config = dict(
    weight_standardization=True,
    init='orthogonal',
    beta2=0.999,
    final_lr_fraction=0.05,
    weight_decay=0.09,
)
Rows from block 3 of a small image inpainting model, named by matrix and row number. Each number is 128 + 32 x the weight over its row's rms, rounded and kept within 0 to 255. All counts start at 0. Numbers have three digits each.
After each channel's rows are labels from the 100 images, of 14976, where the channel reaches its highest value: "top examples" is what is common among them. Only what is clearly more common there than usual is listed. The data: microscope photos of single blood and bone marrow cells.
# conv: 3x3 conv (model.mid.1.conv.weight, 192x192x3x3, standardized in use, each kernel summed), inputs 64-127

conv.118:172119082136092126044085121134135139085111172110102186163186161081091124134192163160170103041102194131147101136114082140167088098115090113136093145121130110162084151155162144128154146086153128
top examples: smear: peripheral blood; cell type: segmented neutrophil

conv.113:164114175138171171122148163159156093172162152123155167162233153135136124158178117110113138111130216130160117097127123156140126133126105075149127149061128132122144190123137147067109105137143130
top examples: smear: peripheral blood; cell type: segmented neutrophil

conv.156:100099080114113140058143131136137146156171064100110170189127138090122194092150196162081150127143141141108104079129115186132114102136138115153140122113107184132113162107129108126152095135152111
top examples: smear: peripheral blood; cell type: myeloblast

conv.171:122113125185191136095122129161119147122145059118142155165072157163141157208162147129099123060119086141091084158082096152148146139147159117171164156108116174160155190090089197120165174148089174
top examples: cell type: lymphocyte

conv.158:163103132130140151133099066144125164195137155109142143133207139070066142088149125148153136093107171153103148111124128095087143123102143096153150161148166148149114160114163101130150119120116113
top examples: smear: peripheral blood; cell type: segmented neutrophil

conv.78:136155129148132169120175124154153178175115139158155148115142144140087097141151143129118109119117139093165138140176079130118158093112105133106159112171180084149138138142195126091107086154170145
top examples: smear: peripheral blood

conv.80:117087084135140121170031140130159106095123123144152084142137108108210180136152188130089115132111149074109107112129126158111108167141171145140111152088126168175066134090129079176086109075132117
top examples: cell type: lymphocyte

conv.23:102106108079130150119143128119124099115119145108118108178101117097120122171117082212163121058155150096063122174092115094127129174131135151190153126173148119128090201091173144183154125091169195
top examples: smear: peripheral blood

conv.62:108101083097133104113132121127119161141129160134098114124117083169124162116091178125144133101072139101159127119090126134147155145048093142118095072094096122111127140150175120105139116095137128
top examples: cell type: erythroblast

conv.175:091154116111114090131115084130166163082032095082126110121113150118177107094126169121114088156133157146090131175106149135105113092142161114118108114119019133127149139103151109176088075107165067
top examples: smear: peripheral blood; cell type: platelet

conv.25:103127096119223179163091059125114151118095130168136119165159138105090103186108193157129146125114083117107127180128091136136160113080093130106134069093165110101112127138161121124145176168149200
top examples: smear: peripheral blood

conv.87:181123096113139124169149144156138144125202156180138135140074146154128121176136162138129153129162110142138098145153120184132171198125115136152125162102125163152133089117111104127104132115142140
top examples: cell type: artefact

conv.174:126093120090134108082143184120175073149151134137127131189063148162161115145132179108097139183152125121144085119142085139137127177096108141091142150140061115128146160081152112103103111076113108
top examples: smear: peripheral blood

conv.36:169094152132119128148136185119184163117197082124118101141101194151099153163181175121100166093222099133115145086128108148184128144141118145133126134102149152122146110108115106147162165120079140
top examples: cell type: segmented neutrophil

conv.69:122137151079186162116148119143146043134165120139148112099109139114125119106090143149133105168155097097095121181101161083097191121171145140075145091032145127083200106179121105155137161163105117
top examples: cell type: artefact

conv.112:081142130132206118086179187164154119140191151116113171144103163125103126156115075161144154061181153126108091151126127213192133153135129075113126111211111102082154126114115090113076124137161096
top examples: smear: peripheral blood

conv.163:175100165112133147116143196105068190159141121132144158140111195171123115177105148111092130179149157126130028089138137125148153063122125132090114121157163109134136076116045084150120152100145149
top examples: cell type: lymphocyte

conv.57:164142136150150162083109089078096101174104195151155061216086148193137108099196123121150143121141140117081116123139124153146098185096097108112157097106083083098184126102164099134116174087099150
top examples: smear: peripheral blood; cell type: platelet

conv.50:198127144100116119100112075134109103203139144129112092112119104169119140155156110129121119130145133155152131112086115132144097141139124114162115132153085142115147126154116088059145167138141090
top examples: smear: peripheral blood

conv.37:134141080107081139128127116108108116124105141097174143134102142145094083102161088104111129161169084112134114111138154150074100107137162150118154090124133116187158129152124109137143148156092115
top examples: cell type: artefact

conv.49:138109120185173148145168179213179090190187148200170168154192149093097113124159154134120135092142177102100128088106082138185111181144137091100150170125152126110121178154105139105120127138112101
top examples: smear: peripheral blood; cell type: segmented neutrophil

conv.99:161098103149142173099100106148192072194113073103190145096140140165128123149191138080080137101160214154132119105117090125105125136156157108105178112037105149097083118153117105125150150094130106
top examples: cell type: segmented neutrophil

conv.136:119070092137148135120108161107131135096168064123124112142161116197100148140158177168125127123131071125149118112097102151154103110160176111109090145107196156107101194142137117099089124125129133
top examples: smear: peripheral blood; cell type: segmented neutrophil

conv.13:156082057128148127135143171122130152114116105141116132153070168151189162143161121142160118113096142123064157087082098140171068162131077079150146160139151120143138129114181157102167083132106128
top examples: cell type: lymphocyte

conv.33:077120118089156140172143116136160176155156150091121136088153181138175154102115118091129082161160098181119112146141148140199191104154146128073102154240110175090106231163112105118141081107095128
top examples: smear: peripheral blood

conv.123:138072135132119160084083118147154176164107156170117120118163127133123184148187203113172093107127167131116130133138085140114080130146156138100104153138184112117141165127178105116118087122125089
top examples: smear: peripheral blood; cell type: platelet

conv.101:126179180098155142116127111081127181138073177086104118107123089155121091155084137113167133133155134148141140130097118149104121084081108133065097091150148083126093176139160114143166115157091115
top examples: smear: peripheral blood; cell type: platelet

conv.43:180122137138191145141120124086110198111065131091075115178184139111088123198142139122120142152126158118108076131097096144151144197055118140116097101095085141104118083128084104067090131107128111
top examples: smear: peripheral blood

conv.186:128099177130084123105118071044107139065105124059086115133014155109121141118130125146108160173162083120195150173101160106086137155103101160118081121169035161137122127113095128170143154136141059
top examples: cell type: artefact

conv.178:111107112115146188099128118057180165091054134099126099118139149065255089110172139063142076150068119149097128140108111087173137107125113121141127118146133118089141129165157150137123175145105143
top examples: cell type: segmented neutrophil; smear: peripheral blood

conv.3:122140070135121135152164136100118135039127155152137136160128187182070152129161161113180127116156151156168087152102128107160144073129109124130157128103128095097188173120098086134137145120089133
top examples: cell type: segmented neutrophil

conv.74:093062116122109091063107161149155106091108132131117088121137138117129154192138198119153107044139151098128100172087106152077103096125096152149105129129192124137134134089228178117154167086142132
top examples: cell type: lymphocyte

conv.45:086088173140167135096104159111128163142143116127096160153042124131127145111087130162117140084154106161127131165111115215104179135134066186112128193130153140129109094091128113097194155110192140
top examples: smear: peripheral blood

conv.28:120110108076089120113149104160129082117102112129152087148063147157141136163115122071111194180192096091076103134127088150109098135120158069152131070142067162125131115130161143126095151055086128
top examples: cell type: lymphocyte

conv.35:150136126115110157137091089116158133132146091126193071149121134062097161136134195107117129095060074067167116109129070137143126113145123091164150166115176179129086138083194097151064145121107133
top examples: cell type: segmented neutrophil

conv.170:162166091090120102106140123138151191144113157162134136154153110082135101160158191133180112094102125149125082150141091087153118105070093097127144117142162043144116173152164123139117120101106158
top examples: cell type: segmented neutrophil; smear: peripheral blood

conv.83:097158130164189138163124194107159093143172100129107101168175155100096153160193159121055148095142132139059082037130156135160140135097146139111143145181146114126192099133114137160146157159084093
top examples: cell type: segmented neutrophil

conv.12:119166150158134131091084124103152131097137133188126148167034156186135132163174129103133098149128013181154149172136120171092144142111082146161099116154105162124152092162137116139091119139109124
top examples: cell type: erythroblast

conv.20:130118203105131145114100096141132128122127117201160070189140160149131185145134203148062148121142092127099148048163132143137088151077139135126113167145100143139147156119155093078088163077101086
top examples: smear: peripheral blood; cell type: lymphocyte

conv.137:143192097161106092156169034146093079147191181161167109169078155090085175125091147114091176115123131161106133091084139139153104161121111086094142116115142167105154064184167101157115099075162108
top examples: cell type: artefact

conv.4:109164139161156142127012119129158125114117149143106092182223161119058142142124124176148118133106171100108126131155119142153129137143143170126103156165139144113041165138116102130115158151135175
top examples: smear: peripheral blood; cell type: segmented neutrophil

conv.21:177138101137090151084109185115100080166156114110120090151039088181177160129187069096117116122091103157115134075098148106129040160193175142144122093116171129104161151171133137172120109119131115
top examples: smear: peripheral blood

conv.152:175150181140162138106077044143130177109138201136136066101138160179123141129154149125175090111120116126079154160131120109152100145075052147110141145143196156159125193149139115063168135121141140
top examples: smear: peripheral blood

conv.52:189109144109118125091082073127202115092132158085080060128077135197145156138177142131085124118127103117115177139107128137114106141085114170161155148138105164150113185161090055093056108109141137
top examples: smear: peripheral blood

conv.176:170117137124151175113118134140143124155093121155138071157058098199186189130174167132114132141123088107108139060113097144124073150077112132172093153152020147173136123081152119098133073100105058
top examples: cell type: lymphocyte

conv.191:164112098102068120130129080120091109146139111104117154150088103152149095139120126104094150100132075125134131164131123136161171118173139102091070090149101139160060075126205183160165152088141104
top examples: cell type: artefact

conv.18:101130146165202165187093089144166144117127090154140052186181144168129108087114125106092142114117120132171119160113096172133180168088095131115152110126163189104098094153132095103110169122118092
top examples: cell type: segmented neutrophil

conv.42:102164122139143119106075109131113156134097141107149140107137107138108128150158171153166107091093106073148105178148126137125150139068047139152162131107124135118098139130134123199141126127142125
top examples: cell type: erythroblast

conv.6:118115134175215166100127110105143128141099104172165108142134141198143141126122124126072112196165117110075111084145117139086096188075165125095142116161070152150182151146138096105114103060051090
top examples: cell type: lymphocyte

conv.96:137136130114169129082089099090107178143162150179160095134199128140109117094124146174155115130094150162115129203103097145155105113059064105085142048127164153159103174196140081109133117121119105
top examples: cell type: segmented neutrophil; smear: peripheral blood

conv.46:162085102105184095152142162158161179122162115167130094184072190177124138184080174073092112148163124095115112082105075116149114180082098130128120200155110139080112082140103138133116154105190106
top examples: cell type: artefact

conv.84:156074114134111128115057119120111094154127118091154122114125127145111139155190150148146115070120128091094090125092104129169110142065118097156139099116199121118153135118137141175152122104104180
top examples: cell type: segmented neutrophil; smear: peripheral blood

conv.79:190146116110143118147126176123167161184144185215175129199195152087091157139122163080194148130077113116165108174124109126133104117147095114134144119079145146134106191157131124103148121083112108
top examples: cell type: segmented neutrophil; smear: peripheral blood

conv.53:138104104154124158109037127104130135125051100150143068137133133176094127171130169122092131133089119091091129152090147188153087147105198118142073120143088137120123132106160105104105115045161124
top examples: cell type: erythroblast

conv.85:116095149136153176107091160109107157064146092114174108114120132094105122132159181171141133076114077122168146198155069125119117153136149144097080167150218138104106146124150113170142139083132143
top examples: cell type: segmented neutrophil; cell type: erythroblast

conv.183:133122101125123099150119165105141117079083098107086103147078161166054150112124136174084138104097081090157106097134136153152111139106176097133063123193106147112140119109134102155149078102125103
top examples: cell type: erythroblast

conv.106:125150090096102111130107147090117119119147196163163068155100126090156130114137153152114169145153127124144107078127087147095089089116063113128105163147117145108105132062179150104149114090105090
top examples: cell type: lymphocyte

conv.64:139139187084134119126155102123140052165142084153155134115048073186125136127147123117075107113128113108104119114140110116187124120072140139137184099082127104118166137072179167062113129108146167
top examples: cell type: erythroblast

conv.40:171137134141159104188140113093104155110167110145106174146103175201098161133184155085113158108144096173143129142125119169197152195137113102083142125168140136110191074124112200113130152150124089
top examples: smear: peripheral blood

conv.22:133102135102108124095054087127213121086154090172125099169064137127142172125137253137070125158083067168132155100108109160128081097099070154090114181171114144121081163098157122101118135100149120
top examples: smear: peripheral blood; cell type: platelet

conv.81:133065189102155153096137089144141173119120127128113086162056084158209150140135160160124154123110104102123148157129116201084101134137121129122147135106069126174086153133113094094123136052172144
top examples: cell type: lymphocyte

conv.92:144149136141141150072059083125149165108135096151106081145149109127116182087133140153096137150112123127140134075114108098154142071079117111136143159155095126135164178125150105081056085063113144
top examples: smear: peripheral blood

conv.167:129193132168103113108103119110149151121133175109099039124118128135127148165190147107159134044116133091192148152067150142104140149124109181184143108171149142168110135150139123098114155195092123
top examples: smear: peripheral blood; cell type: lymphocyte