A small image inpainting model, trained from scratch: 48542 training examples.
Rows from block 2 of a small image inpainting model, named by matrix and row number. Each number is 500 + 25 x the weight over its row's rms, rounded and kept within 0 to 999. All counts start at 0. Numbers have three digits each.
After each channel's rows are labels from the 100 images, of 14976, where the channel reaches its highest value: "responds to" is what is common among them; "patch colour" is the nearest of a few named colours to the mean colour under the peak. Only what is clearly more common there than usual is listed. The data: microscope photos of single blood and bone marrow cells.
# conv: 3x3 conv (model.mid.0.conv.weight, 192x192x3x3, standardized in use, each kernel summed), inputs 96-191

conv.98:515546555555533510489500507514517449513504449492503524507509526501542544490517477515522498484499497461489455466506480455512497478488495472525543496465537464475461498485533492562488480522487476552568526524477534495499522531485491478526537504503451476516482502480456502488461495485500538504
responds to: cell type: erythroblast
patch colour: blue

conv.117:487456513544456490492525512530510545493535514448505505491516483497482443495487512483522516532518504465541526494492503466479502485493493476467527522504472496498504539515476474488561522548539503490563529532521452438553469497516533540549487513470460491524472476516511475492487522512484535523
responds to: cell type: lymphocyte
patch colour: black; blue

conv.6:542527509518504481525494532524474441481525501544518481489518518511510546484524496532478526518548538478508519505514472502465488498482542491473539437470536476444514506491495487542474503546490474555474478544484529527486497510507491523490492496540487484506518468475494505502516500506534472493
responds to: cell type: erythroblast
patch colour: black

conv.108:506498512518470530494526470499516500480503498476528467470489520505461484476509458551497490494568510533484463515472502495452507504474487539495518480521499483512510486538502510521525479536531456498544527528461535485506476499515454459484480491518547482496444483531508502473489518473496505490
responds to: cell type: lymphocyte
patch colour: blue

conv.124:503533535568487498481467497490489503520468488503510525484495511525469492505489497495544508517471508465437433456500499514484476515476512467457496448469460454517485502517510521530477479472492489538541520506462521481456526538477496452496502493506475514461510508528507541509463497502516521526
responds to: cell type: artefact
patch colour: purple

conv.77:468479515529465479455497513504512512498512491489448507516519532505479504513478470454470498456485520532486422474513467496516541475510495517512556550487484462557465506522538497513472526506507517512565486461544489492520481523538516499513512519508523492476479518493498480504497482520483546507
responds to: smear: peripheral blood
patch colour: purple

conv.63:504484476505508507500497469519463481491544492485460529493536524489524493493511459501464522480495536506506464462473465497480505532523474521506512502507534498523470475507495491495482501454467523555525538485515517514554503513490470515527515510515491500514492523530459457516521501482471449507
responds to: smear: peripheral blood; cell type: segmented neutrophil
patch colour: purple

conv.92:488504543507509503512460457499501480478474468493509524482494509514460508484461455521518511489513531510505503509510444515455490487485482484556509456478500491498503491463493540523526508515507499473509471531521519474522500530486527489472494480486494463532486474533522495472541530472482544510
responds to: cell type: lymphocyte
patch colour: blue; black

conv.45:535498526518483521484495495493495523468503522473519537513505492493474484501477470444500490505490528542518486486437474510522532489555487490491463527533489518518510466496462479517517526469506495523502512474503498514505497498544507465508488517552491527470482494518497510470513443546486519518
responds to: smear: peripheral blood
patch colour: purple

conv.166:467477477547471488522521566485516504485495465523462520513516526492492468537496483501459498518470517543473463473554492503499527493466507486485515489497524485501452487507522519522504487460542497508521496501495489465517502499507559450541501488503473531506539510494501476459525468498464495530
responds to: smear: peripheral blood; cell type: lymphocyte
patch colour: purple

conv.190:523516501509469504512536486513479524458474540472502449481525514506472478518483518513473507501494463479517477499461529485508524480555487486483534527494440474530519489525502496487493509508507434513528522478501481506506477525508501520497511520512497499459496470519548500502502502489497508556
responds to: cell type: erythroblast
patch colour: black; blue

conv.62:546482482515500476484499500482493500496509487472499511505511502505444481515526496516453533476512473515488480532489510496496509501492512469484504530466510454487493470492499520495441532559570500498494492509517474543495515551542521512570537504439459481492448480474524453507486491511495504480
responds to: cell type: artefact
patch colour: white

conv.82:491498522503481483471497518493532535469496491452503516513540490474483474525469518502473508520493462503503484487469513486504540482489461469505522562539459486498498535476497504499529473491515487522544486500472528497493520562526520474526507523507509506498497517502457476507501458524481491555
responds to: cell type: segmented neutrophil; smear: peripheral blood
patch colour: purple

conv.97:491503514492508520516489518494506487467531502496513512498550490529494479491497494488462489524495516483503430474466484502515501498548479502514511528533539497526489519481485491555508532481493475562526510520513526485475483489524495514509516496532457532458483491500485467481485518513476476503
responds to: smear: peripheral blood
patch colour: purple

conv.133:452484474546485479531472543505516495494523501476504538539489471524492454479473572513486503520488504490515483508494528488535469522476498508505495509497469503552505467519460496474502515504464497502486504511524534500492456505505536494533527491531494502465515517494510488485473495461527512453
responds to: cell type: lymphocyte
patch colour: white

conv.96:481516449473472500552518435510498538490475487509491505512499490467482478529516484485454526496489494531495442502441483492511512507514470457484513489531523498536491454519494504474468523500514544543492502489505516467519463507513523481531491526519498518496508500516440478482518477470508482508
responds to: cell type: segmented neutrophil; smear: peripheral blood
patch colour: blue

conv.16:531524495460442506477498539551514499527504464514494523469513491481501453534527478472500469509537437530529496506476468530499497522477484473496490528506499518512504516481546534508485500476466468483497488528517489495534505520466498503497497520526507499552493498506507531475514472544467486495
responds to: cell type: artefact
patch colour: purple

conv.0:462511514518528476510479471516504476530485511499547485525495516491510513469519445471542530495466460497520512503529448512496480497453525494527532466454484490498477445540517493491455530467507481505479517501478508526481509475475510512485508481490503487485509445500484499515542501518515510512
responds to: cell type: erythroblast
patch colour: black

conv.105:492458492493447502501528500485492493544487470510510515460547509448505541499513506517446504516516516493497518457484559521509513519503512500503507477553484498516518539481484503513514524488502504547495498512479471487487534489544484508480486486470495504502505477510476459490484527528468461453
responds to: cell type: lymphocyte; cell type: erythroblast
patch colour: black

conv.72:537506527519469496472544440515505502468474526483474461506533489501482520507482496518468508507497484549546479522485490455496559473511464464505537535523513503475486538517472510498525483493523493544548480462552523529535493501531485510486511529479527481502457464503475493493533466473484513538
responds to: cell type: segmented neutrophil
patch colour: black; blue

conv.111:500501500492446467484522507517526492521520478471481494483502508519533469517528505524481531483493469478501445498484524448497500476515547507505501508543490497502532440498519478490444489516505526508492509522476461486482479492525511479536510556498505526517509497529521459522487472516452509518
responds to: cell type: segmented neutrophil; smear: peripheral blood; cell type: erythroblast
patch colour: black

conv.181:445504488535510502545490498484488525509490449502504525490502520512508449513493493536549475515498500497515504483486484512522470520440479455461501491497498517518466497477461531500496501470506500490503513508497499493503507501471498496535510459496482519494492488495462510445502532446562530510
responds to: smear: peripheral blood; cell type: platelet
patch colour: pink

conv.14:510468508479500447461519470481469463479474475496485495469502507522473494557543497460478536502499482504505530541489482488490525514489503482518496511452513518480514428472474525490495525488536474503523524491532507503510509464552479522504503502486474465470509499501552504495484443482519504497
responds to: cell type: erythroblast
patch colour: black

conv.75:477508466446456510527509524492486494537476481518495534516533510542469512543548463514516506489528472488473503515515526545509495494455533477515519493526469472528528482492541514461498479440474534487475512513498512481498479506497466500516486533484510520511459513519498560502482488497525538472
responds to: smear: peripheral blood; cell type: segmented neutrophil
patch colour: purple

conv.22:520535513502519459472479470491473476483474543502448473479470522531479495510501486547485477460470497534476472526494505471443517497509491503517509510471506495516523489489564472456496469522517516495526494466529461510576500534501492510513488502501521474476496479503540524503484491454500561510
responds to: cell type: artefact
patch colour: white

conv.50:506523466511478516512494468483478473496489474467487577469525497530479526504499474469512505488496525503483451468474495563494499472523502519477516457518467479531509490505516474501476553494486505524504459522461522495480509484545476550481495510488470500504446481507485533431498511507508556494
responds to: cell type: erythroblast
patch colour: blue; black

conv.76:485482496505499497502507469521512539496499499524483503485508512482451464497488451469494495497475543524524482488476467504510541511532436477483490526484525515507498497487484518513530485448504490524536529460526534484504469510509545468523508493513470504507558531505450488477509459518514476547
responds to: smear: peripheral blood
patch colour: purple

conv.2:509507491524494517528495547484553481507503460485497561500494530517512518512490504488522555513497490518516484457498509484503494506477495462507493494478496487478504511465492512489448508470483504474518526534545503463527495498476486458488501510433513481494478465513468468458497515516506506455
responds to: cell type: erythroblast
patch colour: blue

conv.79:498486520538456499469507522492514530495551500445495488526507503494503478459526489504463512524489511572494465506489509462501501503514534455512512524500504442474481561548506506535490539504492492484494480475468543500536538481501482518541478497514500515454476498496515466495462542520501502501
responds to: smear: peripheral blood; cell type: lymphocyte
patch colour: purple

conv.113:476500480482524530514488500495469498522492511490467533481513438492476510536557497526535465491539488464528480510475520506539500500504494484486534552554445513543511499461502519449517481458476519496465538479449506504514488478468514485532496494498530530546501511537514542514500530485465480497
responds to: smear: peripheral blood; cell type: segmented neutrophil
patch colour: purple

conv.41:483507508504481492518531505526510470528535484550489535489524507508498497498526488456460511479486501494484518515505461492493485444519501463488473487502510485518483470531500476492484522494481462534506519522513503523475476462476501504515493522476478483527528489507500525460496502561475483510
responds to: cell type: erythroblast
patch colour: black; blue

conv.151:526484467498476471516502544500509442501503461492523486512520532530489539513464507490504486512547484471511517480521518496526492511501517503531525471466471466518477477490474517504474518510499490497508506589493506493478488536492470507501499488487504463466489485501485491483487513442494503498
responds to: smear: peripheral blood; cell type: platelet
patch colour: pink

conv.84:477510468474497513515513488508488484503475499501506457499514512502536483466547512493454525460542518484518499459493512488472478455495503492494500483515500539510501453441525500459496527508524486526441520525484532484477547497508475523534496513521459480535496476490525494477490500527436527506
responds to: cell type: segmented neutrophil
patch colour: black

conv.140:481497522512474480470525539483527538460493483507488490495529539475493472508506513461446511516507515490505447508473446485503465486452520490486485537469476491517531464491533514478548472477565439500504550506506478497528509534490516517530495483514461465501528539544515484554468470489502528557
responds to: cell type: segmented neutrophil
patch colour: white

conv.95:509493501534473486499544511496517508513544514515478512512530515489447442495495477465488500484475521488467496492456489492496450474550506494473493499474518485505489464521529459492482480488499464543518518456493494493491505501524522484544498527533510529516515483503515493501508535572508496468
responds to: smear: peripheral blood
patch colour: purple

conv.55:514506526471488502517521490510490458512497488560519475512491487489519516537478458526520466472485488503510537459483518514453534480532444510523459487506429494517499525515517540506492492487468466522517497503502471499474503528491515515500568487514522488538487514490547503493502500481556487522
responds to: cell type: erythroblast
patch colour: blue

conv.85:497466490548494508504518485450510503511544529495562513508510450490512465506432517480509506487494491545511429475486529476487459519539527491490479475506487505565482482516489484486485486503520493480455493480528525468491499513492514490558491499479533474496485536497492477507508508478532521483
responds to: cell type: erythroblast
patch colour: blue

conv.116:503504510489470476521503505485481511507501464491486451531531510493516476521491473536506497473498516535514495486523542487550522450495524492506512510496509460511488502524477464505521511470488503493545494498484457466430510552483475483492486530528480536457501466543472498462496479504474537524
responds to: smear: peripheral blood; cell type: segmented neutrophil
patch colour: purple

conv.125:484508499498488452490505497450484514507470486454510491507518464484475514481489513497492475499470466505550523495470509460495516514490507484480505496439521452481527498496440528496483532546522474472460496525558512544508474507489508511510495488501493444479487472484539539469500501471505495485
responds to: cell type: lymphocyte; cell type: erythroblast
patch colour: blue; black

conv.10:523478504510494481522488517502491514468490494540525451533461543551496519460502485481480484495476498499513506477511494534493478490489502551484480513497506497512527510552533524522528508514529468495503479498554527493512473502506483489525523468467524456461495511485468490492485502466520460480
responds to: cell type: erythroblast
patch colour: black

conv.80:481488502566463503493526494520547484496512463495477493508509474505492488498515489480475527494466490487494455525463519456505548501510461476483501569537470527485490500515492534533541487531483492512502551479486535506493514526506526460513522490536521542522530513490442556463498508463539520529
responds to: smear: peripheral blood
patch colour: purple

conv.178:477475463473484541532514540457491472542489441520481539489515521505497494532510527522486501510515505455502475457482485513486500518503507478500526493518507499503489489528500509516488539492512525523480486543502480468480481519512521524516447498480491476478461498515496501443496523491520530513
responds to: cell type: artefact
patch colour: white

conv.126:548474516528469467486496510485522476492511491511487513476530496514491483493548538508453490507513519524484482508519529495467502488498493514520485493474498447536472502541490515500473483484538521546533479547484528531570459478524499516476526459434483459484470505484528538496480522489463495479
responds to: cell type: artefact
patch colour: white; pink