{"model": "image inpainting model", "dataset": "microscope photos of single blood and bone marrow cells", "train_examples": 48542, "image_size": 40, "crop_scale_min": 1, "horizontal_flip": true, "rotation_deg": 10, "color_jitter": 0.1, "task": "inpainting", "loss": "l1", "arch": "unet", "norm": "groupnorm", "activation": "silu", "weight_standardization": true, "widths": [96, 192, 192], "blocks_per_level": 1, "block": "plain", "attention": false, "upsampling": "nearest_conv", "init": "orthogonal", "optimizer": "soap", "beta2": 0.999, "lr": 0.0043, "beta1": 0.9, "shampoo_beta": 0.999, "eps": 1e-08, "precondition_frequency": 10, "max_precond_dim": 1024, "merge_dims": false, "one_sided": false, "adamw_lr_other_params": 0.0016, "grad_clip": 1.0, "steps": 11000, "batch_size": 192, "epochs": 43.5, "lr_schedule": "cosine", "final_lr_fraction": 0.05, "warmup_steps": 330, "weight_decay": 0.09, "adamw_weight_decay_other_params": 0.05}
Rows from block 3 of a small image inpainting model, named by matrix and row number. Each number is 50 + 15 x the weight over its row's rms, rounded and kept within 0 to 99. All counts start at 0.
After each channel's rows are labels from the 100 images, of 14976, where the channel reaches its highest value: "top examples" is what is common among them. Only what is clearly more common there than usual is listed. The data: microscope photos of single blood and bone marrow cells.
# conv: 3x3 conv (model.mid.1.conv.weight, 192x192x3x3, standardized in use, each kernel summed), inputs 0-63

conv.75:76 30 36 51 30 81 67 40 46 90 52 58 59 42 50 54 54 50 53 59 51 47 25 32 35 31 56 55 45 44 20 50 39 51 58 43 55 39 36 70 50 50 76 61 52 45 54 31 40 47 65 59 45 26 24 19 44 40 46 29 61 47 55 56
top examples: smear: peripheral blood

conv.53:55 37 53 50 42 88 56 33 61 58 51 67 63 63 54 86 43 42 52 47 55 41 47 63 70 68 38 76 63 19 16 56 35 27 93 63 50 39 62 28 42 35 70 46 67 66 47 32 43 45 69 62 61 31 42 58 31 52 67 58 63 61 41 59
top examples: cell type: erythroblast

conv.109:47 47 57 65 63 71 20 51 37 61 47 51 39 43 42 48 66 40 41 45 44 61 42 38 42 79 63 41 45 61 60 38 50 76 56 49 76 83 39 74 53 35 67 43 29 16 37 47 24 54 47 33 56 58 26 56 25 57 40 64 27 46 50 49
top examples: smear: peripheral blood; cell type: myeloblast; cell type: monocyte

conv.183:46 31 33 43 38 70 43 49 38 51 47 39 61 91 79 89 63 43 56 44 43 51 58 68 47 35 41 50 65 50 48 43 19 26 69 78 53 27 76 29 61 10 67 51 63 57 62 44 62 33 74 59 60 37 43 42 28 39 69 43 66 45 57 56
top examples: cell type: erythroblast

conv.76:73 71 55 56 61 38 68 24 62 63 64 66 45 53 38 16 49 49 56 51 70 27 68 58 44 73 52 45 56 48 47 49 61 44 42 47 72 34 68 41 48 52 95 44 41 74 57 61 49 00 38 41 42 42 77 52 53 46 49 44 58 53 13 56
top examples: smear: peripheral blood

conv.168:55 66 48 54 67 47 63 57 30 61 21 62 58 62 81 49 57 51 58 58 55 54 17 52 55 46 42 38 17 66 74 24 40 59 39 43 69 75 38 41 39 58 57 11 51 59 68 32 53 48 53 48 48 33 62 47 60 22 33 56 37 50 48 59
top examples: smear: peripheral blood; cell type: platelet