config = dict(
    dataset='microscope photos of single blood and bone marrow cells',
    color_jitter=0.1,
    loss='l1',
    norm='groupnorm',
    activation='silu',
    optimizer='soap',
    lr=0.0043,
    max_precond_dim=1024,
    merge_dims=False,
    warmup_steps=330,
)
Rows from block 3 of a small image inpainting model, named by matrix and row number. Each number is 200 + 30 x the weight over its row's rms, rounded and kept within 0 to 999. All counts start at 0. After the name is the row's rms in percent of the matrix's.
After each channel's rows are labels from the 100 images, of 14976, where the channel reaches its highest value: "colour at peak" is the nearest of a few named colours to the mean colour under the peak; "top examples" is what is common among them. Only what is clearly more common there than usual is listed. The data: microscope photos of single blood and bone marrow cells.
# conv: 3x3 conv (model.mid.1.conv.weight, 192x192x3x3, standardized in use, each kernel summed), inputs 128-191

conv.123,107,226,184,202,200,190,229,181,160,232,209,197,183,204,172,192,221,226,154,229,169,201,228,191,319,219,219,173,155,216,210,174,163,183,184,164,178,153,240,193,221,190,163,171,180,188,203,182,218,176,162,252,193,177,240,201,237,194,192,191,223,239,226,220,198
colour at peak: pink
top examples: smear: peripheral blood; cell type: platelet

conv.168,111,221,219,183,216,213,234,212,216,222,223,203,214,219,241,249,225,173,234,236,176,201,212,206,210,196,193,165,163,246,243,197,168,196,148,194,173,193,176,162,195,98,183,167,166,219,198,243,185,230,201,227,197,170,163,216,160,237,185,189,195,234,212,203,144
colour at peak: pink
top examples: smear: peripheral blood; cell type: platelet

conv.175,074,136,192,165,230,202,208,193,169,222,205,195,174,165,229,250,211,250,258,192,159,170,196,225,258,138,179,208,236,166,174,184,227,196,201,195,224,228,247,264,224,224,183,217,195,208,188,225,210,203,167,224,208,169,175,197,250,185,185,245,177,226,227,167,151
colour at peak: white
top examples: smear: peripheral blood; cell type: platelet

conv.187,086,180,159,190,197,252,203,200,234,257,195,212,226,166,188,177,233,210,166,123,214,152,211,170,176,216,179,205,128,169,247,159,211,201,171,202,164,199,232,184,239,228,157,191,157,197,225,233,177,219,163,146,164,210,233,214,211,167,219,190,240,242,229,216,176
colour at peak: blue; black
top examples: cell type: erythroblast

conv.25,093,196,195,200,199,230,214,277,219,214,154,246,233,213,228,177,239,209,238,198,257,227,159,240,106,197,197,252,228,210,140,224,233,187,167,220,235,190,228,168,188,201,172,203,241,198,183,164,208,203,227,191,223,246,192,203,140,205,186,204,158,207,185,201,196
colour at peak: pink
top examples: smear: peripheral blood

conv.110,094,181,228,220,212,193,176,192,218,260,210,213,184,251,241,261,209,228,212,207,225,161,210,185,241,243,158,204,202,202,238,176,162,142,189,199,229,214,195,219,227,190,234,211,185,189,226,220,175,235,178,226,195,161,177,169,215,185,199,183,204,228,254,256,232
colour at peak: black
top examples: cell type: erythroblast

conv.41,101,209,192,229,163,206,169,230,211,210,220,232,207,247,177,182,222,189,200,183,189,164,228,175,245,208,244,198,180,239,173,209,129,214,102,199,170,207,319,166,195,219,143,185,230,183,183,206,180,190,167,189,230,185,228,219,190,172,201,201,203,187,259,210,180
colour at peak: black
top examples: cell type: erythroblast

conv.45,105,210,178,229,236,194,196,182,214,234,218,257,196,177,162,213,227,192,189,205,211,205,168,242,175,195,190,186,157,177,197,190,223,189,158,234,150,155,166,163,232,131,194,185,235,219,228,245,231,237,199,198,181,153,241,192,195,219,205,226,167,239,179,205,208
colour at peak: pink
top examples: smear: peripheral blood